config.yaml
hop_length: 160
input: "log_mel"
mask_prob: 0.05
Rows from block 5, named by matrix and row number. Rows with one number belong to one channel. Each number is 200 + 40 x the weight over its row's rms, rounded and kept within 0 to 999. All counts start at 0. After the name is the row's rms in percent of the matrix's.
# convs0: first width-5 conv (model.blocks.5.convs.0.weight, 96x96x5), inputs 60-79, a 5 kernel for each
# convs1: second width-5 conv (model.blocks.5.convs.1.weight, 96x96x5, transposed), outputs 60-79, a 5 kernel for each
convs0.5,123,200,200,200,200,200,200,200,200,200,200,201,196,224,201,200,155,165,200,208,202,200,200,200,200,200,200,200,201,202,201,202,198,196,205,201,200,200,200,200,200,191,184,197,203,200,179,200,200,200,198,200,201,209,200,200,200,200,200,200,200,200,199,199,200,201,176,216,209,176,133,200,200,200,200,200,189,200,197,207,216,200,200,200,200,200,192,178,198,199,194,200,200,200,200,200,200,200,200,201,206
convs1.5,111,53,130,195,200,162,229,182,213,194,199,88,196,190,200,200,200,204,155,200,174,204,201,200,200,263,301,218,209,210,258,199,198,197,171,200,200,200,200,200,200,114,214,201,192,191,189,201,201,197,207,200,195,195,172,185,207,200,200,195,201,200,189,200,243,200,199,209,202,200,200,189,192,206,200,200,230,206,209,201,228,200,232,200,111,199,199,191,197,199,200,200,200,200,200,200,201,199,201,201,205
convs0.7,130,198,196,199,200,200,200,200,200,200,200,203,200,200,200,200,236,168,200,200,200,199,201,213,201,200,201,202,198,200,200,200,207,200,200,200,214,200,200,200,200,201,198,200,201,200,194,200,200,200,200,200,193,200,200,200,200,200,200,200,200,200,199,200,200,200,198,611,0,169,200,200,200,200,200,200,193,200,200,200,200,200,200,200,200,200,200,200,200,200,200,200,200,199,200,200,305,138,207,200,200
convs1.7,109,196,197,118,77,202,191,196,207,200,200,200,200,200,200,200,196,186,201,199,200,200,197,177,200,202,200,201,200,200,200,190,199,188,200,200,179,204,198,201,199,201,199,203,205,200,200,200,200,201,197,200,200,202,200,153,200,200,200,200,200,207,198,199,217,182,193,177,0,131,200,198,200,200,201,200,200,198,198,200,200,199,200,200,200,200,202,200,200,218,206,200,200,200,200,200,195,190,197,200,203
convs0.9,108,200,200,200,200,200,200,200,200,200,200,207,200,200,200,200,200,200,200,200,198,196,86,199,204,200,239,197,194,199,200,115,200,200,200,200,200,200,200,200,200,143,199,198,200,191,204,198,200,200,200,199,199,199,200,200,200,200,200,200,200,452,209,200,200,200,316,0,104,150,198,202,200,200,200,200,199,202,200,200,227,200,200,200,200,200,200,200,200,200,200,200,200,200,200,200,199,200,199,200,200
convs1.9,088,219,199,200,202,185,200,194,200,211,205,200,200,201,204,200,200,194,192,200,199,149,205,200,197,200,200,200,200,200,200,198,198,200,201,200,159,186,200,196,201,211,200,199,200,198,202,200,200,200,202,195,200,200,201,201,200,200,200,200,200,201,202,219,200,201,200,200,171,201,200,200,201,200,200,197,200,200,200,190,200,198,200,200,200,200,202,201,200,200,200,200,200,200,200,200,206,200,200,198,200
convs0.10,135,200,202,200,200,200,200,200,200,200,200,200,203,200,200,200,199,199,200,199,200,200,214,201,200,200,200,203,200,195,199,196,125,200,200,209,200,200,200,200,200,220,200,205,200,204,206,200,200,200,200,200,200,200,200,200,200,200,200,200,200,200,204,200,200,195,200,208,8,181,200,200,200,200,200,200,200,218,200,199,200,200,200,200,200,200,200,200,200,200,200,200,200,200,200,200,200,209,200,200,200
convs1.10,162,201,199,203,190,204,200,239,205,186,199,200,201,200,196,193,196,198,200,199,203,200,200,180,199,206,198,200,202,208,199,190,170,193,193,200,192,198,198,200,204,203,206,202,0,197,200,194,199,200,194,200,200,201,200,201,198,200,200,200,200,198,207,197,200,204,199,200,200,198,200,200,200,200,0,201,208,209,295,262,212,180,177,196,213,202,197,200,201,226,198,200,200,200,200,200,201,203,200,202,200
convs0.11,165,200,200,200,202,200,200,200,200,200,200,200,200,209,201,200,200,200,201,221,210,200,200,200,199,199,200,200,229,194,167,203,201,135,76,199,200,200,200,208,200,199,199,197,201,197,200,200,200,175,202,201,200,200,200,200,200,200,200,200,200,222,212,209,201,204,179,200,200,200,201,200,200,200,200,199,200,199,201,296,210,200,200,200,200,200,200,200,200,197,200,200,200,200,197,199,200,200,200,201,200
convs1.11,108,210,200,94,200,196,200,200,198,170,176,200,200,0,174,205,197,200,200,208,243,187,194,198,213,188,272,250,195,104,169,200,201,13,197,177,199,200,200,201,218,200,200,262,209,192,256,225,174,200,198,200,199,201,202,200,200,200,200,200,201,201,200,199,200,200,207,198,200,207,200,198,200,200,200,200,199,196,79,165,198,200,200,200,202,206,216,203,184,141,199,200,200,200,200,200,201,200,53,200,191
convs0.13,245,200,200,200,200,200,200,200,200,200,200,201,200,200,202,200,196,185,200,197,199,216,205,200,195,200,202,200,200,200,200,201,201,200,199,202,200,200,200,200,200,199,200,198,192,200,200,201,200,201,200,199,200,199,177,200,200,200,200,200,200,201,200,202,200,200,201,200,201,203,200,200,200,200,200,200,200,200,200,197,200,200,200,200,200,200,197,200,200,200,202,200,200,200,200,200,199,184,200,206,202
convs1.13,135,199,199,201,200,201,176,191,199,199,204,200,213,200,199,202,201,499,201,194,197,200,198,190,181,193,199,200,200,199,200,205,201,198,200,200,200,199,189,199,193,278,312,200,212,200,189,208,214,229,215,193,190,200,200,199,200,200,200,200,200,202,159,183,199,200,199,186,191,200,198,200,200,200,200,200,198,205,204,213,205,210,199,199,167,204,195,217,202,199,206,200,200,200,200,200,200,125,210,202,201
convs0.14,156,200,200,200,200,200,200,200,200,200,200,220,200,200,198,199,212,238,221,211,201,200,200,200,201,201,0,196,198,195,198,202,202,201,200,201,200,200,201,200,200,203,211,199,200,197,205,202,202,201,200,201,200,200,202,200,200,200,200,200,200,201,203,201,200,201,158,118,135,199,199,200,200,200,200,200,75,201,200,199,195,200,200,200,200,200,232,207,205,202,202,200,200,200,200,200,195,195,194,198,202
convs1.14,111,200,200,199,196,200,200,196,196,166,197,202,202,200,188,200,200,199,197,200,197,203,205,200,200,196,150,49,197,200,200,200,188,206,201,184,113,200,448,200,200,213,200,196,200,486,200,200,199,200,202,199,199,200,210,200,200,200,200,200,200,300,200,201,200,184,200,196,156,200,206,255,207,201,200,198,203,199,199,198,217,199,200,199,187,190,197,200,201,200,200,200,200,200,200,200,200,200,204,204,201
convs0.16,228,200,200,200,200,203,200,200,200,200,200,200,201,200,200,200,200,200,197,254,199,200,200,154,198,201,200,200,200,205,207,202,200,200,202,199,200,184,200,200,179,202,200,200,199,188,200,200,200,200,997,200,200,200,209,200,200,200,200,200,200,200,200,200,200,200,189,200,200,306,200,200,200,200,200,200,198,200,200,190,176,200,200,200,200,201,200,200,200,200,198,200,200,200,200,201,200,200,200,194,200
convs1.16,182,200,198,200,200,200,200,198,200,207,201,199,200,226,209,245,200,426,305,198,202,216,200,181,182,200,98,199,197,198,196,200,257,260,210,199,200,197,200,212,237,200,227,202,193,200,207,230,201,202,199,200,214,200,200,199,200,200,200,200,199,200,200,205,198,279,200,251,199,200,201,200,209,200,199,200,200,163,199,214,265,200,201,195,201,202,209,115,114,219,200,200,193,200,200,200,200,197,200,191,192
convs0.23,083,200,200,200,200,200,200,200,200,200,200,198,199,200,201,201,200,189,199,200,197,103,171,70,196,199,194,192,191,200,200,175,198,173,199,194,200,200,200,200,200,200,200,200,231,199,200,200,200,182,200,200,200,201,200,200,200,200,200,200,200,201,200,199,200,200,187,179,199,200,197,200,200,200,200,200,200,198,196,195,196,200,200,200,200,200,205,200,199,199,244,200,200,200,200,199,199,202,200,203,200
convs1.23,126,201,200,199,200,197,200,202,200,200,200,202,200,201,200,194,194,200,200,191,195,200,191,194,202,209,200,200,193,192,270,201,199,197,200,137,200,200,200,206,196,200,193,187,200,191,199,213,200,192,288,200,199,199,200,196,200,200,200,200,200,201,200,200,199,200,199,200,201,200,200,200,200,200,200,200,211,206,203,196,198,200,200,200,200,200,199,200,200,200,198,200,200,200,200,200,201,200,199,198,195
convs0.24,163,200,200,200,200,200,200,200,200,200,200,200,183,200,200,200,200,207,199,199,201,199,199,203,200,200,200,200,200,202,200,200,209,202,200,201,200,200,200,200,200,200,222,194,190,200,200,200,200,208,200,200,200,200,200,200,200,200,200,200,200,199,200,200,200,198,200,281,200,200,201,200,200,200,200,200,199,200,198,199,192,200,200,200,200,200,200,200,200,181,198,200,200,201,200,200,200,200,200,200,200
convs1.24,178,200,199,200,201,200,199,200,200,198,215,199,197,198,202,207,176,200,198,212,188,200,204,205,147,201,215,216,209,209,203,212,199,200,239,200,200,200,200,200,203,200,203,202,437,201,200,199,246,143,197,204,200,200,200,190,200,200,272,200,200,189,194,199,203,200,200,200,200,201,244,205,200,200,199,200,199,200,201,201,200,200,196,200,0,193,200,106,202,193,199,255,200,200,200,200,199,201,200,255,199
convs0.25,233,201,999,200,200,200,200,200,200,200,200,191,198,200,200,197,206,233,230,200,245,200,200,200,200,200,210,211,203,200,200,201,200,200,201,197,201,200,200,200,200,190,200,200,200,200,200,200,200,200,200,200,200,200,200,200,200,200,200,200,200,200,200,200,200,200,265,200,215,170,185,188,200,200,200,200,225,206,207,202,200,200,200,200,200,200,200,200,200,200,200,200,200,200,200,200,209,200,200,200,197
convs1.25,188,200,200,239,0,202,205,194,203,203,226,205,214,210,306,200,242,201,203,240,199,200,194,200,201,200,204,202,200,192,196,194,200,193,200,191,195,206,198,200,199,191,200,222,186,200,205,200,200,200,199,201,200,208,200,200,206,199,200,200,200,196,197,202,204,197,201,200,210,202,200,200,200,356,201,214,200,198,200,200,0,199,200,200,199,198,196,203,200,197,186,200,200,200,200,200,200,231,212,201,201
convs0.27,188,200,198,204,200,200,200,200,200,200,200,201,216,200,200,200,209,200,196,200,200,200,200,202,197,200,203,201,194,199,198,200,187,200,189,200,206,199,200,200,200,200,199,199,200,200,201,200,200,200,200,200,200,199,200,200,200,200,200,200,200,200,203,200,203,207,193,200,322,197,200,200,200,200,200,200,197,205,200,200,200,200,200,200,200,200,200,200,200,200,200,200,200,200,200,200,200,199,201,200,200
convs1.27,135,200,195,199,202,200,200,200,200,200,200,199,199,200,203,200,205,200,200,199,198,199,197,193,196,200,200,201,202,201,200,204,198,200,200,201,146,181,200,352,209,200,200,200,191,200,200,200,200,86,200,201,200,200,200,200,200,200,200,200,203,194,182,200,205,200,202,200,200,200,200,200,200,201,200,200,200,200,200,200,212,207,200,200,200,198,200,200,206,201,207,200,200,200,200,200,200,200,200,169,196
convs0.28,066,190,200,200,200,200,200,200,200,200,200,193,200,200,203,207,185,187,198,203,200,204,200,200,200,200,233,233,239,216,209,196,200,200,200,201,199,198,200,200,200,197,199,195,196,171,206,200,200,200,200,200,204,201,200,200,200,200,200,200,200,200,217,221,201,200,142,170,194,197,200,199,202,200,200,200,196,202,295,200,193,200,200,200,200,200,204,200,200,200,200,200,200,200,200,201,186,197,194,193,195
convs1.28,093,197,200,199,176,201,201,461,461,201,199,190,200,202,201,200,199,203,200,199,200,200,200,200,200,200,201,200,200,178,121,200,202,200,200,200,201,200,200,199,200,211,205,200,200,200,200,200,200,200,237,194,198,202,200,200,200,200,200,200,200,160,198,199,200,200,185,197,192,196,199,199,199,134,30,185,200,201,200,199,200,199,200,200,200,204,191,200,200,200,200,200,200,200,200,200,173,189,199,199,200
convs0.30,187,200,200,200,200,200,200,200,200,200,200,198,200,203,203,205,212,200,200,201,198,200,200,200,200,200,900,266,201,200,718,200,200,199,199,195,200,200,200,200,200,209,205,200,203,200,200,200,197,200,200,201,200,200,200,200,200,200,200,200,200,200,200,200,200,201,218,205,215,199,198,200,200,200,200,200,202,215,200,194,195,200,200,200,200,200,200,200,200,200,200,200,200,200,201,200,200,201,201,200,201
convs1.30,139,200,194,203,200,199,200,198,202,200,200,183,149,164,201,200,200,193,200,200,190,200,200,200,201,237,529,221,212,201,432,199,223,202,199,199,198,200,200,200,200,200,203,200,200,203,185,204,198,200,201,199,204,201,193,194,200,200,200,197,200,202,209,194,200,189,200,208,202,200,217,200,199,196,200,199,200,200,206,212,185,200,200,199,198,199,204,200,207,201,204,200,200,200,200,200,190,198,200,200,200
convs0.37,129,200,200,200,199,200,200,200,200,200,200,195,195,195,198,200,198,201,199,198,200,199,200,200,200,200,209,203,200,200,200,203,200,200,200,202,200,200,200,200,200,202,199,197,200,205,202,200,200,200,201,200,200,200,200,200,200,200,200,200,200,200,199,199,198,199,170,178,200,186,172,199,200,200,200,200,201,200,200,200,204,200,200,200,200,200,200,200,200,200,200,200,200,201,201,200,195,197,200,202,200
convs1.37,291,200,200,200,200,200,200,200,200,200,200,200,200,200,200,200,200,200,200,200,200,200,200,200,200,200,200,200,200,201,202,200,200,200,200,200,200,200,200,200,200,200,200,200,200,200,200,200,200,200,200,200,200,200,200,200,200,200,200,200,200,200,200,200,200,201,200,200,200,200,200,200,200,200,200,200,200,200,200,200,200,200,200,200,200,200,200,200,200,200,200,200,200,200,200,200,200,200,200,200,200
convs0.38,155,200,200,200,200,200,200,200,200,200,200,199,198,200,199,193,200,200,205,196,199,185,98,200,202,200,200,200,200,200,200,197,191,200,201,201,199,200,200,200,200,197,198,201,200,201,201,200,200,197,200,200,200,200,200,200,200,200,200,200,200,202,196,201,200,202,200,200,202,200,199,200,200,200,200,200,196,199,208,199,200,200,200,200,200,200,200,200,200,200,200,200,200,200,200,200,199,200,200,205,200
convs1.38,113,194,177,206,320,200,200,192,200,215,200,198,222,231,216,201,186,205,200,253,200,440,286,222,223,200,176,200,200,200,145,207,214,253,233,213,196,200,198,200,201,193,200,182,182,179,203,200,190,199,213,204,200,225,200,201,200,198,201,200,200,168,168,199,184,199,185,199,209,200,200,201,200,194,392,205,202,199,199,200,199,201,203,198,195,199,184,195,202,200,190,200,200,200,200,200,199,200,199,208,200
convs0.45,137,200,200,200,200,200,200,200,200,200,200,200,201,200,200,200,199,200,198,200,200,198,200,202,200,200,184,199,198,186,200,200,185,195,200,199,200,200,200,200,200,193,201,322,201,196,200,188,200,200,200,200,200,215,200,200,200,200,200,200,200,200,200,199,200,198,201,200,532,200,202,200,200,200,200,200,199,201,200,200,199,200,200,200,200,200,200,200,200,200,200,200,200,200,200,200,200,200,199,200,200
convs1.45,143,199,200,202,201,200,251,237,200,198,201,205,200,197,200,197,200,196,200,198,200,186,194,201,204,203,207,199,198,199,200,207,199,200,197,199,188,202,200,197,200,204,201,200,392,224,201,220,200,167,199,196,199,202,197,202,200,200,200,200,200,200,200,195,201,202,200,200,114,12,201,200,200,200,200,200,197,200,200,190,327,200,201,158,200,200,196,200,191,197,200,200,200,200,200,200,205,201,195,200,202
convs0.46,150,200,200,200,200,200,200,200,200,200,200,201,200,200,200,200,200,200,200,207,202,203,202,206,200,199,194,200,200,199,200,194,200,194,196,183,200,200,200,200,200,190,192,194,197,201,200,200,200,200,205,201,200,200,200,196,200,200,200,200,200,201,198,36,185,194,224,200,200,208,201,200,200,200,200,200,141,197,199,204,208,200,200,200,200,200,200,200,200,200,200,200,200,200,200,200,200,200,200,198,200
convs1.46,115,200,201,199,205,226,200,201,203,188,187,201,198,201,389,285,210,190,201,199,200,248,193,167,200,200,181,199,200,200,201,200,203,200,235,200,200,185,201,268,202,199,224,215,200,221,187,199,200,200,200,208,200,183,193,200,201,196,200,199,194,192,181,198,242,208,199,207,200,200,202,200,200,200,173,205,203,200,191,172,195,200,218,197,211,198,206,169,197,201,198,200,200,200,200,200,202,207,194,196,191
convs0.51,095,200,200,340,216,200,200,200,200,200,200,200,204,200,198,199,200,201,264,239,195,200,163,200,200,200,200,191,200,199,199,202,203,205,200,200,200,200,200,200,200,202,204,200,198,201,203,213,200,200,200,200,200,199,199,200,200,200,200,200,200,197,200,200,200,193,186,244,208,199,200,200,200,200,555,198,190,202,204,202,202,200,200,200,200,200,202,201,199,200,200,200,200,200,200,200,200,200,201,201,200
convs1.51,130,194,200,188,201,200,214,198,200,200,201,200,166,200,200,199,177,202,201,207,212,200,200,200,206,207,200,198,190,196,200,200,200,200,200,200,194,200,200,204,200,209,223,200,202,233,201,200,335,280,192,201,207,200,200,210,198,200,200,200,201,201,199,200,200,200,201,200,200,200,200,206,263,16,200,200,202,189,200,201,201,196,200,199,204,181,201,196,200,201,208,200,200,200,200,200,189,197,200,200,191
convs0.55,086,200,200,200,200,200,200,200,200,200,200,199,200,200,196,198,202,198,200,200,205,191,197,200,200,202,204,200,200,200,201,199,120,200,191,200,200,200,200,200,200,200,194,219,202,200,200,200,518,200,199,200,199,200,200,200,200,200,200,200,200,217,214,200,264,262,200,0,200,204,205,200,200,200,200,200,203,205,200,201,193,200,200,200,200,200,200,200,200,203,200,200,200,196,200,199,200,185,218,197,199
convs1.55,193,245,201,200,200,201,200,200,200,197,119,200,200,200,200,171,200,200,200,188,200,200,200,200,200,200,200,200,197,168,200,200,198,200,193,191,200,200,200,200,200,200,199,200,193,346,201,200,770,202,208,199,199,200,200,182,200,200,200,200,200,200,200,200,200,200,200,200,200,0,201,200,198,200,200,200,198,200,199,200,198,200,200,200,200,199,199,199,200,221,152,200,200,200,200,200,200,200,200,184,200
convs0.61,236,200,200,200,200,203,200,200,200,200,200,200,200,200,200,200,200,198,199,200,201,199,200,200,204,219,206,200,196,202,200,199,199,201,198,203,200,200,200,999,200,200,200,200,200,200,200,202,200,111,200,200,200,200,200,199,200,200,200,200,200,196,200,183,201,200,200,200,196,189,202,200,200,200,200,199,175,200,189,190,190,200,200,200,200,200,200,200,200,201,200,200,200,200,200,200,200,200,200,200,200
convs1.61,107,207,201,191,196,203,200,199,80,231,198,201,200,201,162,200,200,200,75,166,198,200,201,211,177,200,201,201,198,178,196,200,199,188,145,201,189,0,234,195,191,200,200,202,26,186,200,203,204,200,207,199,200,200,200,204,200,200,200,200,199,197,200,174,227,198,202,200,63,290,172,100,200,201,200,200,212,202,203,201,208,200,200,200,152,204,202,200,200,328,231,200,200,200,200,200,197,200,189,244,184
convs0.62,141,200,205,201,200,200,200,200,200,200,200,214,237,199,200,200,200,310,200,200,200,184,207,201,200,200,201,200,200,200,228,201,145,199,200,229,207,200,200,200,200,200,198,201,200,202,195,198,200,200,200,200,242,201,200,201,200,200,200,200,200,200,200,200,193,200,236,189,0,194,200,200,201,200,200,200,113,107,172,199,205,200,200,200,200,200,205,199,200,200,200,202,200,200,200,200,200,212,201,200,220
convs1.62,144,201,158,202,254,200,204,200,196,200,200,198,200,197,199,200,200,200,203,200,200,200,201,200,200,200,200,197,199,200,199,197,185,208,196,200,200,200,199,200,200,199,200,290,200,200,200,200,200,200,200,307,201,204,199,199,200,200,200,200,200,146,200,184,201,200,199,200,199,202,200,200,200,200,121,200,198,206,204,200,200,198,202,199,200,200,198,201,200,201,204,200,200,200,200,200,180,163,137,201,201
convs0.65,065,200,200,211,200,200,200,200,200,200,200,219,214,284,311,219,128,179,182,193,207,207,203,201,202,202,197,190,197,200,287,190,186,197,200,192,200,200,200,202,200,199,198,182,180,180,197,200,199,204,200,200,200,200,199,200,200,200,200,200,200,199,199,200,200,200,199,191,237,270,202,200,200,200,200,201,198,202,205,201,223,200,200,200,200,200,200,200,200,200,200,200,200,202,200,200,201,199,197,196,199
convs1.65,115,200,198,200,200,200,200,198,192,190,201,200,200,206,209,215,200,202,200,199,203,180,126,198,201,201,195,0,199,200,200,201,200,200,200,189,199,201,200,200,200,202,200,200,192,200,177,200,200,199,200,198,200,197,200,213,200,200,200,200,198,200,200,200,148,112,200,201,202,186,186,200,198,200,200,205,199,201,202,205,202,200,187,200,179,125,199,208,260,201,200,200,200,200,200,200,200,200,200,199,131
convs0.71,213,200,200,200,200,200,200,200,200,200,200,184,199,200,200,200,200,198,174,203,201,200,210,211,200,199,197,200,199,199,193,200,200,200,199,200,200,201,200,200,200,199,197,199,198,200,200,200,200,200,199,200,200,201,207,200,200,200,200,200,200,201,200,200,200,200,192,196,160,201,200,200,200,200,200,200,200,200,199,203,205,200,200,200,200,199,200,200,200,200,200,200,200,200,200,199,195,199,200,200,200
convs1.71,130,199,203,189,200,184,200,203,180,196,195,198,193,179,158,181,200,202,204,202,232,197,196,198,199,200,165,198,192,188,200,196,177,198,173,210,210,200,201,236,202,200,202,218,200,193,217,208,201,200,200,199,189,215,216,207,200,200,201,200,206,198,256,201,202,199,204,99,141,191,200,200,200,200,200,209,200,169,219,210,198,200,204,188,201,170,199,42,200,200,203,200,200,200,200,200,198,199,234,214,296
convs0.73,142,200,200,200,374,200,200,200,200,200,200,200,200,200,187,200,200,200,199,602,199,200,198,196,193,151,212,169,139,195,200,200,200,200,200,200,200,200,200,200,200,200,200,199,200,197,201,201,200,200,200,200,200,202,200,200,200,200,200,200,200,200,201,201,200,202,197,200,207,200,292,200,200,200,200,200,202,200,199,202,201,200,200,200,200,200,200,200,200,200,199,200,200,200,200,200,200,200,200,190,201
convs1.73,102,192,212,200,198,208,198,200,276,499,302,200,237,202,195,196,200,200,343,200,189,207,218,201,205,200,181,162,187,178,196,192,202,197,178,175,275,197,197,200,203,200,250,201,200,201,191,202,200,201,206,199,201,199,245,306,200,200,203,200,200,197,203,205,198,211,203,492,202,198,197,201,203,199,200,200,200,197,200,200,143,201,196,199,198,201,200,144,201,206,200,200,200,200,200,200,201,364,196,234,204
convs0.74,171,200,200,200,200,200,200,200,200,200,200,201,200,201,200,201,203,200,236,200,196,186,200,204,200,200,200,212,201,201,199,200,200,220,200,200,200,200,200,200,200,202,200,200,201,200,200,202,200,199,200,200,200,200,200,199,200,200,200,200,200,194,149,196,190,198,206,200,264,169,198,200,200,200,200,200,200,200,205,200,200,200,200,200,200,200,200,200,200,200,200,200,200,200,200,200,198,198,200,198,195
convs1.74,182,208,200,200,200,199,189,135,183,189,198,201,228,201,200,193,215,225,204,214,199,201,212,199,147,157,191,201,203,207,200,214,212,199,196,200,200,200,200,202,206,200,198,201,217,233,199,204,194,176,200,212,225,200,199,183,201,200,200,201,201,197,201,195,189,201,194,197,214,200,203,199,200,200,200,200,205,201,229,200,192,194,202,206,200,198,200,201,248,233,195,200,200,200,200,200,204,127,206,185,200
convs0.77,121,200,200,200,200,200,200,200,200,200,200,203,202,200,200,209,196,197,200,199,201,955,203,199,192,190,200,200,198,200,200,200,200,205,205,201,599,200,200,200,200,202,200,206,201,200,200,200,204,200,199,200,198,200,200,200,200,200,200,200,200,199,199,200,200,200,229,150,190,204,199,200,200,200,200,200,202,223,202,201,200,200,200,200,200,200,200,200,200,195,200,200,200,200,200,200,200,200,199,200,200
convs1.77,110,205,193,202,140,182,197,200,200,200,199,200,295,200,211,201,259,185,207,268,204,201,244,198,195,375,354,200,200,201,200,197,236,198,192,200,194,199,190,168,71,225,200,200,153,193,194,201,204,200,196,200,195,200,200,198,200,199,200,200,200,197,199,200,200,197,192,200,206,187,199,200,209,83,245,249,198,200,202,201,200,201,201,200,199,200,176,171,201,213,198,200,200,200,200,200,195,197,242,170,193
convs0.78,101,206,200,200,200,200,200,200,200,200,200,219,200,200,200,202,135,200,199,200,208,198,200,200,200,200,196,201,199,200,199,204,190,199,196,185,200,200,200,200,200,199,199,192,200,194,200,200,200,200,200,99,200,200,200,202,200,200,200,200,200,201,200,199,200,200,205,82,137,194,313,200,200,200,200,200,206,199,200,199,199,200,200,200,200,200,200,200,200,200,200,200,200,200,200,200,208,200,200,200,195
convs1.78,170,198,201,200,198,208,200,179,199,201,200,199,198,200,207,199,200,199,201,200,200,201,209,230,200,200,200,200,200,191,197,217,199,198,209,196,200,198,200,192,184,202,201,200,205,200,199,200,200,198,201,197,192,179,199,198,200,200,197,200,200,201,199,198,201,204,198,188,197,196,192,209,200,200,201,200,223,200,198,200,200,175,203,195,165,200,202,197,200,200,200,200,200,200,200,200,212,191,200,261,210
convs0.80,368,200,200,200,200,200,200,200,200,200,200,200,201,200,200,200,200,200,200,201,197,205,200,201,200,199,200,200,199,196,192,196,196,199,199,200,200,200,200,200,200,200,200,199,200,199,205,200,200,200,200,202,204,200,200,200,200,200,200,200,200,200,200,198,199,199,207,190,199,198,129,200,200,200,200,200,200,200,200,200,199,200,200,200,200,200,200,200,200,200,200,200,200,200,200,200,209,201,200,200,203
convs1.80,433,200,200,200,200,200,200,200,200,200,200,200,200,200,200,200,200,200,200,200,200,200,200,200,200,200,200,200,200,201,206,200,200,200,200,200,200,200,200,200,200,200,200,200,200,200,200,200,200,200,199,200,200,200,200,200,200,200,200,200,200,200,200,200,200,200,201,200,200,200,200,200,200,200,200,200,200,200,200,200,200,200,200,200,200,200,200,200,200,200,200,200,200,200,200,200,200,200,200,200,200
convs0.84,111,200,200,200,200,200,200,200,200,200,200,199,203,200,200,200,201,200,199,200,200,199,187,200,200,200,201,195,195,200,202,145,200,809,191,200,200,200,200,200,200,198,200,202,200,200,225,217,200,200,200,201,200,200,200,200,200,200,200,200,200,200,158,200,199,200,201,244,187,204,200,200,200,200,200,200,217,201,115,200,214,200,200,200,200,200,200,200,200,200,200,200,200,200,200,200,197,201,399,200,200
convs1.84,142,200,200,197,200,198,202,239,200,200,356,191,203,188,202,202,189,198,202,200,203,200,232,210,200,199,187,185,185,170,194,401,599,201,205,382,201,200,200,177,197,198,210,201,190,201,200,181,205,157,201,185,193,201,197,200,200,200,200,200,205,201,202,173,201,176,200,103,200,201,201,204,199,203,200,200,200,129,26,200,201,226,192,177,203,198,200,200,198,200,199,200,200,200,200,200,79,117,205,198,198
convs0.87,126,200,200,200,200,200,200,200,201,200,200,200,204,204,211,201,199,202,200,200,168,200,236,864,298,691,201,200,200,200,199,200,200,198,199,200,102,201,299,200,200,200,198,199,200,200,200,200,200,200,198,200,200,200,200,200,200,200,200,200,200,196,205,207,201,200,181,186,197,201,200,200,200,201,200,197,196,198,199,201,197,200,200,200,200,200,200,200,200,200,201,200,200,200,200,199,200,200,200,200,202
convs1.87,126,200,199,199,200,200,200,200,200,200,200,200,200,200,200,200,200,200,200,200,200,200,746,754,200,200,200,200,200,200,200,200,200,200,200,200,200,200,0,201,0,200,200,200,200,200,200,200,200,200,200,200,200,200,200,200,200,200,200,200,200,200,200,200,200,200,200,200,200,200,200,201,200,205,200,200,200,200,200,200,200,200,200,200,200,200,202,202,200,200,200,200,200,200,200,200,200,200,200,200,200
convs0.89,103,200,201,206,200,200,200,200,200,200,200,198,197,204,200,198,200,188,200,200,200,193,200,200,200,196,0,200,198,199,269,201,190,199,195,200,200,200,200,200,200,204,200,201,200,200,205,200,195,200,200,200,201,200,200,200,200,200,200,200,200,205,199,200,201,200,200,423,166,199,200,201,200,200,200,200,200,183,195,200,209,201,200,200,200,200,200,200,189,200,200,200,200,200,200,200,200,201,201,199,200
convs1.89,123,191,200,201,200,200,199,181,205,199,199,199,201,200,200,199,217,205,200,197,212,200,200,200,200,201,199,200,200,200,199,201,194,200,213,192,200,200,200,200,200,188,186,126,203,200,200,199,205,196,200,188,213,197,168,201,200,200,200,200,200,200,194,200,203,202,200,195,199,191,200,200,199,202,203,200,174,203,199,200,203,199,201,192,201,200,209,200,200,193,199,200,200,200,200,200,198,200,200,205,204
convs0.90,211,200,200,200,200,200,200,200,200,200,200,200,199,200,182,200,200,197,200,200,201,199,200,199,200,200,200,200,203,202,207,200,190,200,200,202,200,200,188,200,200,199,190,200,200,200,200,200,172,200,197,200,199,200,200,200,200,200,200,200,200,200,200,199,199,198,200,249,203,195,190,200,200,200,200,198,199,191,200,198,198,200,200,200,200,200,200,200,200,200,199,200,200,203,200,200,200,193,200,202,200
convs1.90,216,199,200,199,200,200,205,200,200,199,192,210,202,200,202,247,204,200,200,174,200,200,200,147,132,200,176,136,179,200,222,208,199,200,200,200,200,200,200,223,283,200,200,200,200,200,201,294,387,200,200,197,200,200,218,200,200,200,200,200,201,200,200,200,200,200,200,200,200,194,194,199,200,200,199,200,201,200,200,200,200,200,200,200,202,198,200,200,200,201,200,200,200,200,200,200,200,200,200,194,200
convs0.91,064,200,200,200,200,200,200,200,200,200,200,202,199,193,198,204,194,201,203,199,209,200,188,198,201,200,199,199,200,199,187,200,295,202,203,200,200,200,200,199,200,200,203,200,197,221,199,199,184,196,199,200,204,203,201,203,200,200,200,200,200,201,200,200,199,201,200,200,205,201,200,200,200,200,200,200,201,223,218,200,228,200,200,200,200,199,199,200,200,401,405,201,204,202,200,200,200,201,208,200,200
convs1.91,084,200,200,200,201,197,200,200,200,198,137,200,200,200,198,198,200,200,200,191,131,200,201,216,200,200,200,200,200,201,200,200,200,198,199,325,200,200,200,194,191,200,200,200,204,329,200,254,206,218,200,200,200,200,200,210,200,200,200,200,211,200,200,200,132,0,200,200,197,200,198,200,200,200,205,200,200,200,200,200,199,201,200,200,200,198,200,200,201,199,197,200,200,200,200,200,199,203,200,200,197